{"model": "sound classifier", "dataset": "synthesized solo parts of chorales (CocoChorales)", "train_examples": 39062, "gain_aug_db": 10, "n_mels": 80, "hop_length": 160, "input": "log_mel", "spec_augment": true, "win_length": 400, "targets": ["instrument"], "num_classes": 13, "arch": "convnext", "norm": "layernorm_no_bias", "hidden_act": "relu", "mlp_ratio": 4, "inner_norm": false, "subsampling": 2, "layers": 16, "width": 160, "kernel_size": 7, "label_smoothing": 0.2, "loss": "cross_entropy", "init": "trunc_normal_002", "residual_init": "zero_last", "optimizer": "normuon", "muon_scale": "match_rms_adamw", "learning_rate": 0.0049, "momentum": 0.9, "nesterov": true, "orthogonalizer": "polar_express", "adamw_lr_other_params": 0.0016, "max_grad_norm": 0.5, "cautious_weight_decay": true, "max_steps": 21700, "batch_size": 128, "epochs": 71.1, "lr_schedule": "cosine", "final_lr_fraction": 0.01, "warmup_steps": 2170, "weight_decay": 0.01, "adamw_weight_decay_other_params": 0}
Rows from block 4, named by matrix and row number. Rows with one number belong to one neuron. Each number is 500 + 25 x the weight over its row's rms, rounded and kept within 0 to 999. All counts start at 0. Numbers have three digits each. After the name is the row's rms in percent of the matrix's.
# fc1: MLP up (model.blocks.4.mlp.fc1.weight, 640x160), inputs 54-107
# fc2: MLP down (model.blocks.4.mlp.fc2.weight, 160x640, transposed), outputs 54-107
fc1.581 095:466497506545548464566515444474514471485514569467484537475456487465520517532516519508490460470502542515515505502467499469502478458513519452499503516480495508477512
fc2.581 098:522461498498525527518529501461502491518500497480473513531504483505459462501512504474495465503470467511479491487456522520529522490512498557456498471472467534481460
fc1.582 110:512481452484518520478513505497481500527545478505542480534490490493419512509476535513469514519516507542576493537472493502481490525505493498487479484486502482499503
fc2.582 113:487525554474497488510502469491538507492467500499504545506446504510502551547494489470506554464526537511508531504532503506514475523503552502475510475474531478504500
fc1.583 088:551515501526455457499533485554511502492478487487523519494526495486459548482510485515467461521528517511509481490520518491524483477520509494508543496469498479483505
fc2.583 128:479487473554526477481539500487439493494460469509489483563444503471518497478511555510500529478529455541527505510478522470508492464473543510493528475484512516507484
fc1.584 076:477530477523495515524505469481521495497457475457524491481479532498487512512500519493466473492508510468512474503523503501537508557498510489515470524481510477497490
fc2.584 100:473430497449478453522490528510453506456513495516489527533485498494504477485509520517464447470506483480490506524483489512532440498495483521501548479480454510423514
fc1.585 096:479514448525466528452489469519502479519450527501521520484494477503497543520462484467512544464491547544516485528477525509488521497487517485488529490489507531507497
fc2.585 088:507521459489464516490503480552523484488535488511510507490549559485463523461513542457535505483480508430504562450532511462456498520510486526545506534494499538499564
fc1.586 122:525452472499509525524509478459501501537531548498520504504529474484502535527468455495486484500508524500508503516496497508473507530525478489494510512475495483536493
fc2.586 137:505464488514485521496454486501523491559534526471497513494504517477464514435472560474498461514488478478514495515516510476544494497507513473536473499450487455498476
fc1.587 106:480498464462526539517490513488493497535489464523494511532494534526525495463490500454538505494503503494505480492497506506503513534489521488498511493480518487517505
fc2.587 100:535485486459476484487480496490483495495499482555458523483544502503474464521459527484484514453510534545466521492523495484533536509530460524455515509474497460534507
fc1.588 082:495495511543499527481488479506484534508481497521508508526517501510511512483543487506493467483512468462504467522474517483513489508515500489500525498521510535529497
fc2.588 109:499480450521467535512468515491505559500496479469484507485495535498525498501512484487480485445547543520499501491500436534489489485500519524506464460524540518497489
fc1.589 087:524496498475500506469473476487492508481529535550509500502505494532521483534531501492509506527480478505512518533461500506479485519519504527510522470499474474519485
fc2.589 093:497477512487470558462526479494516522522491525501571498504558512516471508504524516503514455518510496512512551539493518524471513513531506501508477517486457510500555
fc1.590 102:528512535453500505458505545480484442414511469492519467521537501502492559534554513491499503489493482541479511522491515515498506492461501520517525494502522460484488
fc2.590 075:509476484418505476493473567468498471510493472531500507497477512459499534500490498477514443476493444491493448499493474494503458497487495493482469478497523506518475
fc1.591 105:506519501469521501538489519488509486482502518496477470490519474473489482527486495517504530518518507517516493546522480504504500436521471540513479523491503531475495
fc2.591 111:491534492501492507518518480495507535489505538495513535470477528523514513514521505465527518523491488520511465508513547500505508492515567479510499525494499480492485
fc1.592 086:494542468497497562516465501482503497499500509541480495460478462505523547479472506486531528495504510457525503476492507481494498508501475440482514496483504508487483
fc2.592 075:521480481473504514523451476525468511471480502471508482486509517479480491517490462458460439477520520496505501525491530473517523496511508485464495499468512527476467
fc1.593 088:484503462517523487498477523517482515519498492543471533497508474511541506472478503474539487461503509504538487488499477505515477494517486501500483496498506493503495
fc2.593 109:530511495508514440503495476504538521518491487495529496515486485537508543517485490482518505477505532495487483530469489515503481513502480468502482554490478464515497
fc1.594 069:512508511533483499494479460519530520487494497479545531484529491490477521445553517490480467496499534503495519461560526455470530503496456491488574478527483516501489
fc2.594 076:473485480502470503497502535499482502499501537523431508459497548526487501467512510525504519486472517489499458510527493471485472502512505507523482478475510502491531
fc1.595 101:523483485486483496495491515495513465493466517523513562474508502493501488507469553517478435485520483483513453524505503500493490445513516482513507466512527514462487
fc2.595 094:491467490483464489528526518516499494476513473500495515518511526466487499497484523510527445501521486489517536528529450523494523517462491485448504505497538528528586
fc1.596 101:471483524528470497477516492471533501522536473504497515457494522522491533529521521493481510501531508526519494472488505439515522467485488488501487519511529505533483
fc2.596 066:486487506505527534442512505507479468495525525494482488471504503493504493508526503551531486483463588490488475516488511508531474445526518503576494504517495487494504
fc1.597 106:485505485446537476493503472509501485506470520491505532496577473512531479481470512475486523485487503489483462556513498536480502490509511495455492454482505526521494
fc2.597 096:530528492477492563502507475497485477478505518538448472512469521488528498496501508510530534484446479494534481519493519463520462510454498484510530530471505434508521
fc1.598 070:519493506506479517472522474532470509500437466516510493498467471480527505478572480501472472511501498497490509477530495476513503484528500494518564532471520455526483
fc2.598 105:470482483530511448512532542521487505504521480486482454556481526530487499502558494508494487494492472546565464541476477517491481480485500530505512474531506479477514
fc1.599 082:466445540538488448503483492508496498469501515462517518509506462530500479516509485503535545507484516496509509516496523486462487531495493493510492457535506462486481
fc2.599 104:520487482499470505522467538563524523518526462509538481455460495483501508500511457516495529526492530506498471535502509483556512530509496495514510469486548513485527
fc1.600 085:553486490515472449465490540432486507505504558479485503498502510477457596461503481530519520498514474492519479500512523493498487449470550447518486478472533514470520
fc2.600 071:501511530533506464505495525507504531541505450487499509519503524484498460473520433485496479511516489459515530531519434513505523494473517493501497506499522479488516
fc1.601 119:512494473480469512505506451461490498492485448479518506495505445495507525491516522504458460469514508471498510517544520503477463493527495497517512496505486521509523
fc2.601 124:516491474499506483552507508496465522470440537478480494480465503460505465458504431459455464498540555522466493564494481495490493545511495488537530516463477456481505
fc1.602 129:471479443500514480543492467500491521470499520444527531501522485544508478470486541534520493486543525465493553505483523506469478462512526516496493460504513502529488
fc2.602 073:539520529501476471518489474497488482528501504511510488511474507474474502540503485500467511478514493501522457541510553508500510520501440482458497535514510478481582
fc1.603 111:524513476506485487522491516519523490460486452509464498513508544500483542520508480479495479454468475461490531463491506550514466491519507446513493479528480512499480
fc2.603 131:522489478480503542528472545512450531473499465498516472496475489501514461469521532502490522530491492510536474511509480497492535478496485511485482479513476518529488
fc1.604 101:473488468491519520504474490541501502506504468498483475480512499504512485513494499488495511488485498494554497483547481472503498546512486525472460470462475490541495
fc2.604 100:472503523517550497511534518526480517482456494476477497511487500475508526514485547490467508507519507543511521522488484482534482493472483456502452492492518500454492
fc1.605 107:547533485480493479506475491443501493467479478467515508512528516490507515495526458545473476490498505516491478517485520490487486470470490488531476484490484461492487
fc2.605 119:480509479459483482528521494462478472486464493493532493533507468533475478507466522478473471508531497526522470507500499492526472499518518521411475515494530537525507
fc1.606 131:506510538537514503498498456514496540455511524475497483512521527501490465484503507500473545504522487517509525515509521503490485476536487468489528516527482476495504
fc2.606 135:471509485520515520476514555515521464469508497486504524501516449463491505509478482496537536454475458488461516523464517467522488501491503504512489513543489495512501
fc1.607 102:487510492468494477447507513466519456514484516480527487499513519490493458516540466514473516503526519555505510479509517456504538475495512494484494438526499489538540
fc2.607 084:476526519515479530503551505497533475498517465509500498455475495486472527519508506508518494502537507526480488520486502455515452533509513517489525538515414497450484
fc1.608 088:493510509502510478504498489495502505468541467492500502502506532527524527489499523515492524528460470483514492526495477472498456476474504493510546491492489474505465
fc2.608 109:530492505509536525509514509526532466530494460468489481524483576456538496524482509516510463542496461504491501476488559501505507480522513458508487476502526548505487
fc1.609 104:507517459510538478526475509530505493504509479508472501502506512483497469521482460490506536509500503484470521457504542471431515513505509536504521459517565476475506
fc2.609 096:484554523494481477494494511480500479508504509545438467533502476507507526547515481497469448556529531454505498532465499503503465455520521471510521506496475532501555
fc1.610 116:495467508522509533448514469518522492541482469502475518497506487517477550525473504521462516502516466488463478506471483476479524500493477485497491477491517514517509
fc2.610 100:450467494520498550469508539508513485530469515519439539483490497542489492503494527502523501497488514472481475513480521473541498546527494517572490497485555484490477
fc1.611 100:530479538521506490484469527530496534489506477521531513471527496492466523524488526491526498480519508475490487462494509498504513512501501490502478449496564486501529
fc2.611 057:509513511484482484467457469474497513458496495459542463513451495481558501475490525451467483492477528495496515521505496513523481486503504458514468528499471453529459
fc1.612 089:470483483467496509526474510469505462495518423500507463489516517499549503509498513473497520514525473505485476510528470510499548531478504484504555523485512521543507
fc2.612 089:498481526498544506502461482488494506552535455470436550458504519512453466500492539445472479481482483505469494513494531523536497521485475544456515514480502491494502
fc1.613 091:484529545509522520483490479465505513526557487467495478470498488482482477499528474517505460497533484490524499561511505476501464472545492469482508493483504517497521
fc2.613 076:470528498528551510500537533476492526487501501511518499480501503532487507485542499452498417467529523525507490478530517531488497501522531554493494501491494485537474
fc1.614 136:482508493452486541484517531557476525533539498531528497475518497450524510489484527462537497484508511493561511509524483461558501439525491506503474549481520493486569
fc2.614 104:524473442485532494511483480516466488480484495551532514519501495509467508485437488539457516465506557558495520528528484525429517494471506495490498518531534494530443
fc1.615 120:516530478521529481525477518502514496506504462467506504513493506503515484482505512527486479488519512539479489450533486506529513496548500451507483501484494504479479
fc2.615 117:500546522500489502474523488492515541524497535543511533511501553515493486511494474497495538443503472494507486503449534495505496508526524477445564500496535482488468
fc1.616 101:503526509492480566498491467527502498504508457514534462492529491521529499519494476465483496466535545537515497510501439526555439506504469488493505527508520498524518
fc2.616 099:523497547445492522532531526485520541467543496508515483501511496458506488487476459467547509487518523497501491477488494462491503489487501518521506493498500489536496
fc1.617 081:487521488478495482494480460515524497485518513500503500518501523544522579518487455475474503559489484495510514511554521514471478505488508548494522470560523486522523
fc2.617 064:508511523509467514483496502500526508475494489503488465452472526473519465504514498499514479536466483429502526522529504475506493539502511520502526504476538491513498
fc1.618 096:489497535502466519543514507483493485544461526525525481512457496496480484521490483499491479528473489457534530513506463501468488530523494504499509516466507481493506
fc2.618 126:516494544518494444497500491549466489459509457529459469488508482489512479517533489500494487502554485454490497465552527477519531492495496495488489533499473525517473
fc1.619 082:495509511527483515514505466471535518497565510481510560465505510525523518546527481493459481450516484506519456462482477472495488496506474505528514529497516545507487
fc2.619 096:506534491515508515508522536468488460502500507471487488516516513452506520552494478510475515496537505496481524442473484510471497532442489506426487500466498506517506
fc1.620 094:535477508494486540553499483569473491526517543486507481524475451453484488490471503515435522521530478477521521468531490493486481469532494515512446524494525509495546
fc2.620 080:499444469504508485519495488475526534477472478474441502519506485496502510520502463555492518495554475535510486510478518481491472526529501509524527469482493456522490
fc1.621 094:485439504532530545470513500497504512566544505559470502495489495506523502500528540516494500506483507490440524520560512485531481471510480509484486482478516504475476
fc2.621 097:455481496539458546500494506530457505489503533517473528518481513479513490503528471474523419506524522521497530499483522531464482470535530527498496540488518475500494
fc1.622 078:515550517514515502495502475497501476496512513495482463515515488483475481543547488517441465446552484462513470503518459532530489534492460485521510487442511487438525
fc2.622 095:495496488500484483502492466483517478473485501497490483514501481565462514515509534503506468507536532442477535462493503496511476531502504455440524522431478495511498
fc1.623 095:545467494507497479496469454519516519482485475526449457518523482572496519486482550488492543507504490498503493460494474512546514530495493476490542479504539508504443
fc2.623 065:502520496479471478501518487511496505500562490497518487504472485512499496466505474493535509550507491457540493476486546479511462471523499501506486501521523540495491
fc1.624 110:515536450508527530461508522481489529522513522491532511496490448548469485505516529506453535485523498526556480516470474462488493519515525522505498498484512505501506
fc2.624 091:481541538487484473516533492494476498499531481512493519499491493479492532511491464497521561506529552526527522485541480525533548521479537461477456515530511476478510
fc1.625 111:495537492505498437499480531486503497496519480530501486502520497473492470515506488502485457500514496534508461508511500520486479499519517469481497488498511543496494
fc2.625 103:482516510493473537500500439524534500509514538532515534499492513568477539522500501453488501510474487495476480540475534537498502493494552474461540519527524491504484
fc1.626 092:477503494491494482561506481479514503447453534517527493502466517526462462488526488502560448530491471479503487536494493535517528521521506460510494514468491485499522
fc2.626 077:540520529484512540507504472476502529487514488492515467474491537513485482490461492506507515510476525519487480526505521512503501477437512487502501511494509444478465
fc1.627 099:475508532493521528497487521518479511507543510515484536506493495484466502516457518549511488542529514509489520439505552499511554451481514485509513540491516495459501
fc2.627 141:498516438527527494479511499487485540470474485476489500526461517482498515521452523474483522515521508526475518526458468473545512512501520450514550531466510487516490
fc1.628 097:518543458518463478493535488536493498518475518529528482508490500487490500481510517516488527463465490515495513508533523491535501461509490501497534517458484488501546
fc2.628 134:512465520510516496496485505529480524458490497476531463492492515475472487501531570497500508495474467523464513505438482497485509494464522528506540482516472454484494
fc1.629 105:532598510498480494507503527474498514439460465479481471477534488499498476510468454540510547491487510507485505490519525525476457522480516521505483504535482440483547
fc2.629 105:492527505478547504477496491473519538510511488519534507491491479517492476485502551506547505498466486465524456503521469533472495526560479517415463491516510527540494
fc1.630 118:478495545518468522517454530471494503498519511508513485511445475476488453460483505526505485478486512462506540497508493521526510505494483509507453495516466522526446
fc2.630 134:528521506493469511495486503562431523490456508497475476497494462478547467467471439493480524485489491488526512495451485460469511497505538477520503500491507462491486
fc1.631 082:498467501525497514456494513487492497480519442447529551479490516544490565489517480476492496492504499508458498509517463499508490533513494526505491514483497501493458
fc2.631 098:503533552498515480500500508472501501482533499464457448522506500462495491463491491500478532489502511472493479493514518521519484503463505522470478444439515507479515