config.toml
mlp_ratio = 4
inner_norm = false
width = 160
residual_init = "zero_last"
muon_scale = "match_rms_adamw"
adamw_lr_other_params = 0.0016
batch_size = 128
lr_schedule = "cosine"
weight_decay = 0.01
Rows from block 13, named by matrix and row number. Rows with one number belong to one neuron. Each number is 500 + 40 x the weight over its row's rms, rounded and kept within 0 to 999. All counts start at 0. Numbers have three digits each. After the name is the row's rms in percent of the matrix's.
# fc1: MLP up (model.blocks.13.mlp.fc1.weight, 640x160), inputs 80-159
# fc2: MLP down (model.blocks.13.mlp.fc2.weight, 160x640, transposed), outputs 80-159
fc1.424 094:530529473584476445423506534518532565546456489460456503432535430454491492563542488506479462489547496573410525460503470544439570523471536508457484507496481457554494535449520507572478479514516504480503476527501585453533458577506469479479564500
fc2.424 101:556584553469450455496467522556473489488497484459463463514552533504516450449445465536470586535513489565450518513460411554488525447533406505458499429496455499576535475609531543480549442411515457439572444514482472485498545486453437526517466512
fc1.425 098:537516537426519436480595485527498468493504453512487518444573567406501517555482479484514528444585502517418455602445480550479528567497442516443504482480524486528515573510468491472506500488453469532443453484498455490502498488454542545485467462
fc2.425 115:558452522458496508531420465518484482516474458517499543515469523473531484448550465521522548527470549559430500575461503528446492463513489489490445583509486488514484389501506553471505460461541487486602551502530432490545520501534551640558464470
fc1.426 097:532512521520492468423456573489478557479456439558482456482446494584497582550498471500516503513477571526461498534496501505522493558449535497486533536458459447476492482539474431532496489537472479555491579507518427504475505522509484531549512481
fc2.426 128:499476492491501506478584503472494461464540487516476503528493487529504596464509457577563470535430422612499456477500473487499513367541538539565486529508486563486484506542472504509448404518520493494461477450483497561507463475521511499477476566
fc1.427 082:541499484448510451501533499476511469464483533484478464476448518511541446641398546487513407544532475484478554534493531456489476541538477525487488514528504490449559463465553484503496423558523494548453520504533437485476500488551481558561543481
fc2.427 076:513516521486449484443428459459499522503485465506537544524594443488539505422444509491545516523460446407433537560525459530431446484572496530494528531478484485507457548471534554432504494479483526568488530504522466569422497562502491477494505506
fc1.428 093:472457422512467538521518431574545461530497471562551530522496493534487567521462551531507420480494463474541470520524522548470434491588470496473447491465507510490475556538489459540529505506533593507554494537459500469470506431458479519543537558
fc2.428 100:482469498448541513526512471526481473562501570516508479501468545497467474376565461526513497425491551458492464541446511562457478541471479473501439562529500465491511466451481526541522552450491480464526516473532453464463474488458467565513480591
fc1.429 092:487530501495505559516523498477506437427484547477517488532508458509482571435461499556471517434515531498527492449595506466571500519435468481552562464466554471530519492519572487496488485495398530518491447490492476507495513599516458479498500503
fc2.429 088:531535465554525509431458428547460476502518460498462491531522516517521504521456496549474537482424441491488539492496482536494483504561536517475505481475499525449467463492374583496495465503511489426524479505510491479510444494485453521524471438
fc1.430 083:433529451502519549520496559599565448532473465525473558574535495509485521459428501476511463556501491457484555446548479489521485447523501468476559523507501454419556476434587472512515459604517574438476539520475484536465497539386467536541484518
fc2.430 085:553544572489470536413466526521494499601502528542502411495483487529522431517553504582515507503535487478489499457510540497459492482480527563454462546520442461469489524497527506548438534533537465523524481550459530503517465591446461449470498493
fc1.431 090:481520455508537507528468500628527439522563486475528525498465542544555506560518490484482513465465559528483548536508591500430492535455476515452569536548425471495467528515510535498588540490482461495465431477519485523503556479438476491514489449
fc2.431 096:509543586522515488558484457486539473513485570467478510556505523522562465459458458506535580540473456548464503485524437482440517531481524532498565468517469469492518509514480519524621481493551537457526506518530472517492423536491468472539559435
fc1.432 087:456464480526489423491473507573519509491512529511567500518525508473545511612526541441534523432470461534437503497443481493478638423495444487483506565535489510497387495457483482491508500564511500482444519487559530414442509394441457525557490472
fc2.432 094:611428505505506485502526519510494422493503468455510484538460521490518454406434506474562558529408483466497492534499457521511454539485478463518508498486478499525556490468509535420481503402577459411538504520524497498515454528468438524406466455
fc1.433 095:481522487517500437544495481506526528450521538475503462474435568547518482471491474502463471483445569544509499451486549484496541572524524523443490491467488421476496468546560495499497495509433488425476408440524496526464570534530516469398535605
fc2.433 102:519521471501559524422471438501537493490480530513442446559491533497543470500485522513453487467490478534537526480467567560519496505470503487521533473492516465462488499499345519480486411496525469405482493509539501547468446514477592449553471393
fc1.434 088:436523497479496502349514499461475472472582442512507524495464466495543554578468499523493464528564445541470528458533522455458478513490546443467429461554510403514593496576505500509476553492553554561471512486464554497469510459480479548463481538
fc2.434 087:472469458432504512391488485480423463461499533572510580511450500456498532485460500451477476482475479591530469486455507496453415427458565492451526527451581497506425496508508468545425553476522467482516488543463515473494591499503496490428502511
fc1.435 109:482476500430485501527542508545510584514468482486479501507506489514406455621479564499522491534466538458498542491478398512516489500472470490509558444516428475518517466474551492500474545527560533482548480437515469557543574509530514599543530434
fc2.435 116:494492488522528443433619519468542506504472498511404437515544503552519561496543483485526516435559531538552480556472464474517471527478401497459544500518434449465511495490461475473541456458514525531520520470525506411555475494543519455454580458
fc1.436 105:462500467511471459502532515487562516408475401518425510524507504455532453472466495569514532501448491507485466479486513542481589435562510536527418458471496528583508478565499410514515491508454462498453569467479436496434573587515518523510493467
fc2.436 097:515470486411495545437468420528483495570496487500465481502571480472463528525497515519467561539457572512518439499514501518520476553533465558496527436526516487567503475424460461540545509517473475476457530521530461459477499542499602464522525507
fc1.437 101:523534470514516496537519500528504479507460465475489488491469420578525476498516441474504544503516441550445480473459488494495470466511517512491475511496570553547451482487484487484595455515487554559496503432507552508545499496536517507481453544
fc2.437 109:452496539599469437511494564476519431528434494508504495514515538541475540456436411498469616475507523539457539458500482525504504499535490446497475518474540461551536492452482537441426528556475492510470442547496480468478515454467554478486438515
fc1.438 098:583466492516513497447489456460477467516482527489510512480555483512502509505503483538504510558494489502470520482521487437532496491498505488418499485508526516507518506550500440553457472596573508507379501551467525499448438522521465525508513526
fc2.438 092:512491517542486440424460482541496472538534449542555517461517465497484495563491409571439556479466472542493470440509530452544492508563529522480522482546477534497493501487520506511529499538538483507419383495537509495480533454539507536536429513
fc1.439 101:469575549526519528507537560459550430555594439516563502516555489506501579459533537589512442530424493526471505372514408546460498504409464533525546477545523417514495508516489484463503452476511487442508536540483507548533544559521470462498485485
fc2.439 111:513502482454472510508458477512456530419511475474480486543530562494475565503497577466539453460517430526509438463544520447557531473461510508526484495491513606525422504494519497478535497557498523432500403516477534457484468518437527520496546528
fc1.440 108:565527439417500517495551515498528489556497462526497484567517502512510382517515475478544493484418481476493461514464527526480502466501523480502478481504562457452497474543545521476501491501512485576531493477449528533517482528526482522481471579
fc2.440 119:460476497528589505506467551509526541518522553519462406538538523557466545510522455483473473496529492524454457533541585548484473420537499534510475485485470548476549468466528521433456420504507466452476507417481549474504520522541531475445503549
fc1.441 088:500550547505482554511494565529492513524375495535413477549487517511478511522534509434505487475434480527572560527513456460496491477476469472580499438479592518475504499556446510494509448496521429541501524514477512471478542462546541494447509530
fc2.441 084:578508504502461533554520463488503519527422452496450569525540489530534498525558522496484458455433533471447549517460459479487489515463551438498503439515471530512526517530535569543529505504467594504469537521504536524485452452575554537511441567
fc1.442 087:509531470640518465562547432562483537441510540480419569448449504504477569483463534546457447527486478480523448509487469476547517483553535483511500544566495518506447561491539515497531513565511518457466476492515421537526477430510483450505565511
fc2.442 085:506538500532442482563563486450489530515424501495566434510474540503467551513524480535469496532471425494519476586546505484466474529542472502485493519502541510456459526508505495442515508516500498480518404527513563434491546471491480507493483573
fc1.443 099:460506555556492448451567511524498450423567452531412543413501475488541510511489458493530544549544511496432549559468512503545478472487481501526488459496529487535488440518478491447473537515546498457493491522489544598531449468528507571501494482
fc2.443 109:461464535458510500497458599436454455476480524521544560428448469459548495510470517524499474534487506562522519498498505491507438537521503521471545501445447521506475512538423425492439535530554534486511527549476399472494495425490490516525467550
fc1.444 116:466515557557482439398514531482504433418545501510442535444500479463504515500494494478527539566533517501394503536514481501548473437483541451562485468470496478555480453531507495480494576567560495488507477483545531545477461511516513519502512458
fc2.444 128:470525525479504492526506595464439530523484517468499543501451524473539478493445509510467439521463522531542547519529467480511503490489481540517488504503443543566488567515398496485459556514553501475500587567501392482511521496468532452515494522
fc1.445 107:503471492497487532542538507497450488518491540503492459471525528542510462487541474495471514516552495505530439635453446488456471451446530489462504470525529591559475508456513533470482514546541536561546563392490477435476550473479511557469497474
fc2.445 084:513475502526495476452537559466490449466511455491491444492462516563525548489503502507527521532456545564541389535482444498498506565548472460539484608510575394531577503525454514498492525469528520508480507559465487515513470490460535476519518441
fc1.446 098:476544489534495557460520487441542536504489506519544419512517487524485468527464579481481478532565484489513501483567541473561531451468522516471498540601515466532546477521485455467435570485520580480505520463502483575441475487421497455589494462
fc2.446 100:588532484502435557485528470466508517517502522488496544525435481491524401469454606464548539536573503418490505543528529502530462498544489488465486555439478475510453524510513457516486526495566477492491472550511558512501487618472433522493465454
fc1.447 097:463517414457481501460533478508489646516516500473486488553461543467514536559476471460495514448523490452496491520492568520509590433573530427525544591532463493506439511531478514472474471558592520483513474501460498483485514468517494525472451598
fc2.447 106:543499501423540491447469527480480496471462529502501570541469541517485501465468510547478516457552475474504417598477518586460454546471524483494488362508440509460437541534644549441455500456503528456456456517514533475464513549451465493544464533
fc1.448 088:510517548528471401480467461582503514482569473513445520479549500461500450491521556482473492576540456566491480460462477484448468568463578467449524548556508575494537478535488513529603557439518490532487509473418504528463485420518541583531496537
fc2.448 100:472551458486485517488523487499472432480548487410435502474499425443471430483515504525504479525515529547485545560499534469414450511508522458549482515481501577491500516525501492472580507604503576477492489418489548444482497450590433519501511486
fc1.449 096:469471524550486570534537518525534519507441472485552504432459473522446537508542525478477569494556458538470501497516421451577481493491439547505489485452525441496450462489423448413537589512484511550560466471514473531523457538519477499466490482
fc2.449 082:512505515540467471474499505536518437532484469517478429499487496472482441475440472460482601483483502509515480482501398484449497521508501485526537504480448451547543487589508508468469518524459497484466510465514466470572521404495536528458432482
fc1.450 103:526559523477546481536476486528515484499455476506500482559508466482525494481504460500486563542512471440418458473513518522548499514470410521515492523557517493442507496486535499516582508452488501455483508517568577519557493510514513520549575506
fc2.450 100:481506447507498491550552502471582512519500480470521524567496489497523462480477534463418498546475435475418506517500486555489508440531430511435471416476503517478485523462474467448469499531523493522444491479510559486553469507445542567500439500
fc1.451 094:533513446434460462526534544531494514538528488459427495521438501481460518468511568493522517451508506439459506446537532505508546472555497504538543512434440517503430526474491398542467567512514464536529598522477558463480506477495483548519511476
fc2.451 101:515491440465484466469468479467538599459450484551446502528520437506422558542474552516441452394576506462486538493522535497474488464431483445517496498521497541465548421469511403490428462519500539578458521580513510429487526486545518508490475463
fc1.452 091:479522558546523440539524502447531528462524464534468512468474488502529546493557490467506524456517477513562482428540611513482473527479538472523441513467547491500431420483487536489457518495562501545502510480504463480488498481446601484574525445
fc2.452 094:548500506515478474598515516498552489509590399482429478491467526527558461483494475490534512388431524516461552470524496530524489523542464517485474528534488569525529556524558605471501485439509472513469448474554496494486487534537587568462511477
fc1.453 123:470505552581515466380548508508524424420535461492484514451521460487514507482473500479506496594537505489418540532513491487511480479464515434580475460528532472512496477563504523420484566535534517471466481464505537545521465474512523551478494463
fc2.453 140:460498500469532515501487554522415492498490525518552563482459532470574484471476545506472464507531525548541504496518469482510480506530468551531513473513466563576521540516346505484442542486588506470543556561493465426499530454462520464526450535
fc1.454 098:524540556451463554572426473533511477449553570557516488454477473525479530508445453418543530491499417545441504494555501484482480492551474461456492419509493487552503488568486434500548572556435587485457489514532516517499481511487503462547418532
fc2.454 124:380467533527476509499497528554492544495425490460479514490608489471496465486516500529523557530464473551482521500435500566481398466500505491520508445577520505451504490464406503443434585589456475505509512504553551481554503508451496541511535505
fc1.455 085:508489507569510516237515463493488508479522465475552469504459551532525477458445527482545497508528485506516500438488469453491544491564533452509496509513519516466515444517493490518524556458534495537533519504479529529533468495456531514560377484
fc2.455 074:528465478480476560325516466541459537496471510516511503494437478503526502458485488460552447445561592500513442508500504519477450428471563505525502537495587503509486520520553473468514480506566451540467493539462521571505588520509507479427436503
fc1.456 090:477536467442503557426462496478513466412492540493412529495465503513526450533460546508457529553550545498537455474452524495477551539428525492533488501467468523474481486535498470502531482486486533499501525470506541465474546538516489439511595525
fc2.456 081:474516517507499552496464487446510535607510434491484424515551526525421513501500485494570590437513493538473414500573493505518461506520458544507501472551450519463527455495474462462557523497533495492498532464496563572508417523517413486475462484
fc1.457 113:581474552516530464497487478515506552471489467482455513506549574426460487550511573486444523459531600441503513530528488487441497559506557434357558521480468498470459480504480504515476528542510536553452422481472515488488509501491533542519557449
fc2.457 128:508442510514515481503569430479476467542466458472459453544541474506483471511475481460509513436538437470500416490532511484503484493490484564561466477559452532418488439498586493446541485465513515571566543469536507470532494555508556515561517360
fc1.458 098:490522502617547534560496535522468473429460599526553521538527385487502557491509476483458458504466496549493562498526485462459464525489509584447505544508427505481484522504481508482546428471442492505548545381506527438544482491487495489477429451
fc2.458 110:509498528513540527529508507514551450487527505536559491558505534521524511485470492467539461506469490542552556526450530512470481562507486456526465523450613469539573495529457541501575557441531421483544563478477412485447504464515493493449519481
fc1.459 097:569539544446510479579486512497556458493433498450444565422480474547445503523510442415424514517502436490523484490497503515485491478480570477540485562452460450438526544491495490491466527486604542524510508490527538512563496505498492501557566468
fc2.459 103:480495467491483502557553528508517514504563498456586496473468495523573431482474462513480520536504560541523554440511470566480511497615484573439546527560474488454526494491558529460473486546488497474493467514494533524499458494480483509474490514
fc1.460 103:525504510501534496496527520538526489527561485494526512484521466506454617489555497461510486541441515499464490434446442551504448477499506502471455430472565459530554526530514429506498453488531522521499520480505491567501486447496496508475495468
fc2.460 096:434522508513509495515517502441451436495504502473518486568479511542490463467480531524528441389502437510614447494448506444531508538491456457507492465497538496499422489511483483548479567502517522496502392462520467504501412508486551456482506487
fc1.461 088:577524459511473523517500496478559436537550504456510485513574448450500497523495497437498496525418562491529503488586528487547500467518556531525420457542507541475533509497476492492447534486519483523526533462494534483506546424497504488373477468
fc2.461 112:399478505517533463502516455515513452459404451511564441525500554468528512429497514481468578487509431519484521496468522538456530575525501495483449463484478537472449544491517520593429505445481484570490522525475419486485513529536573554508507502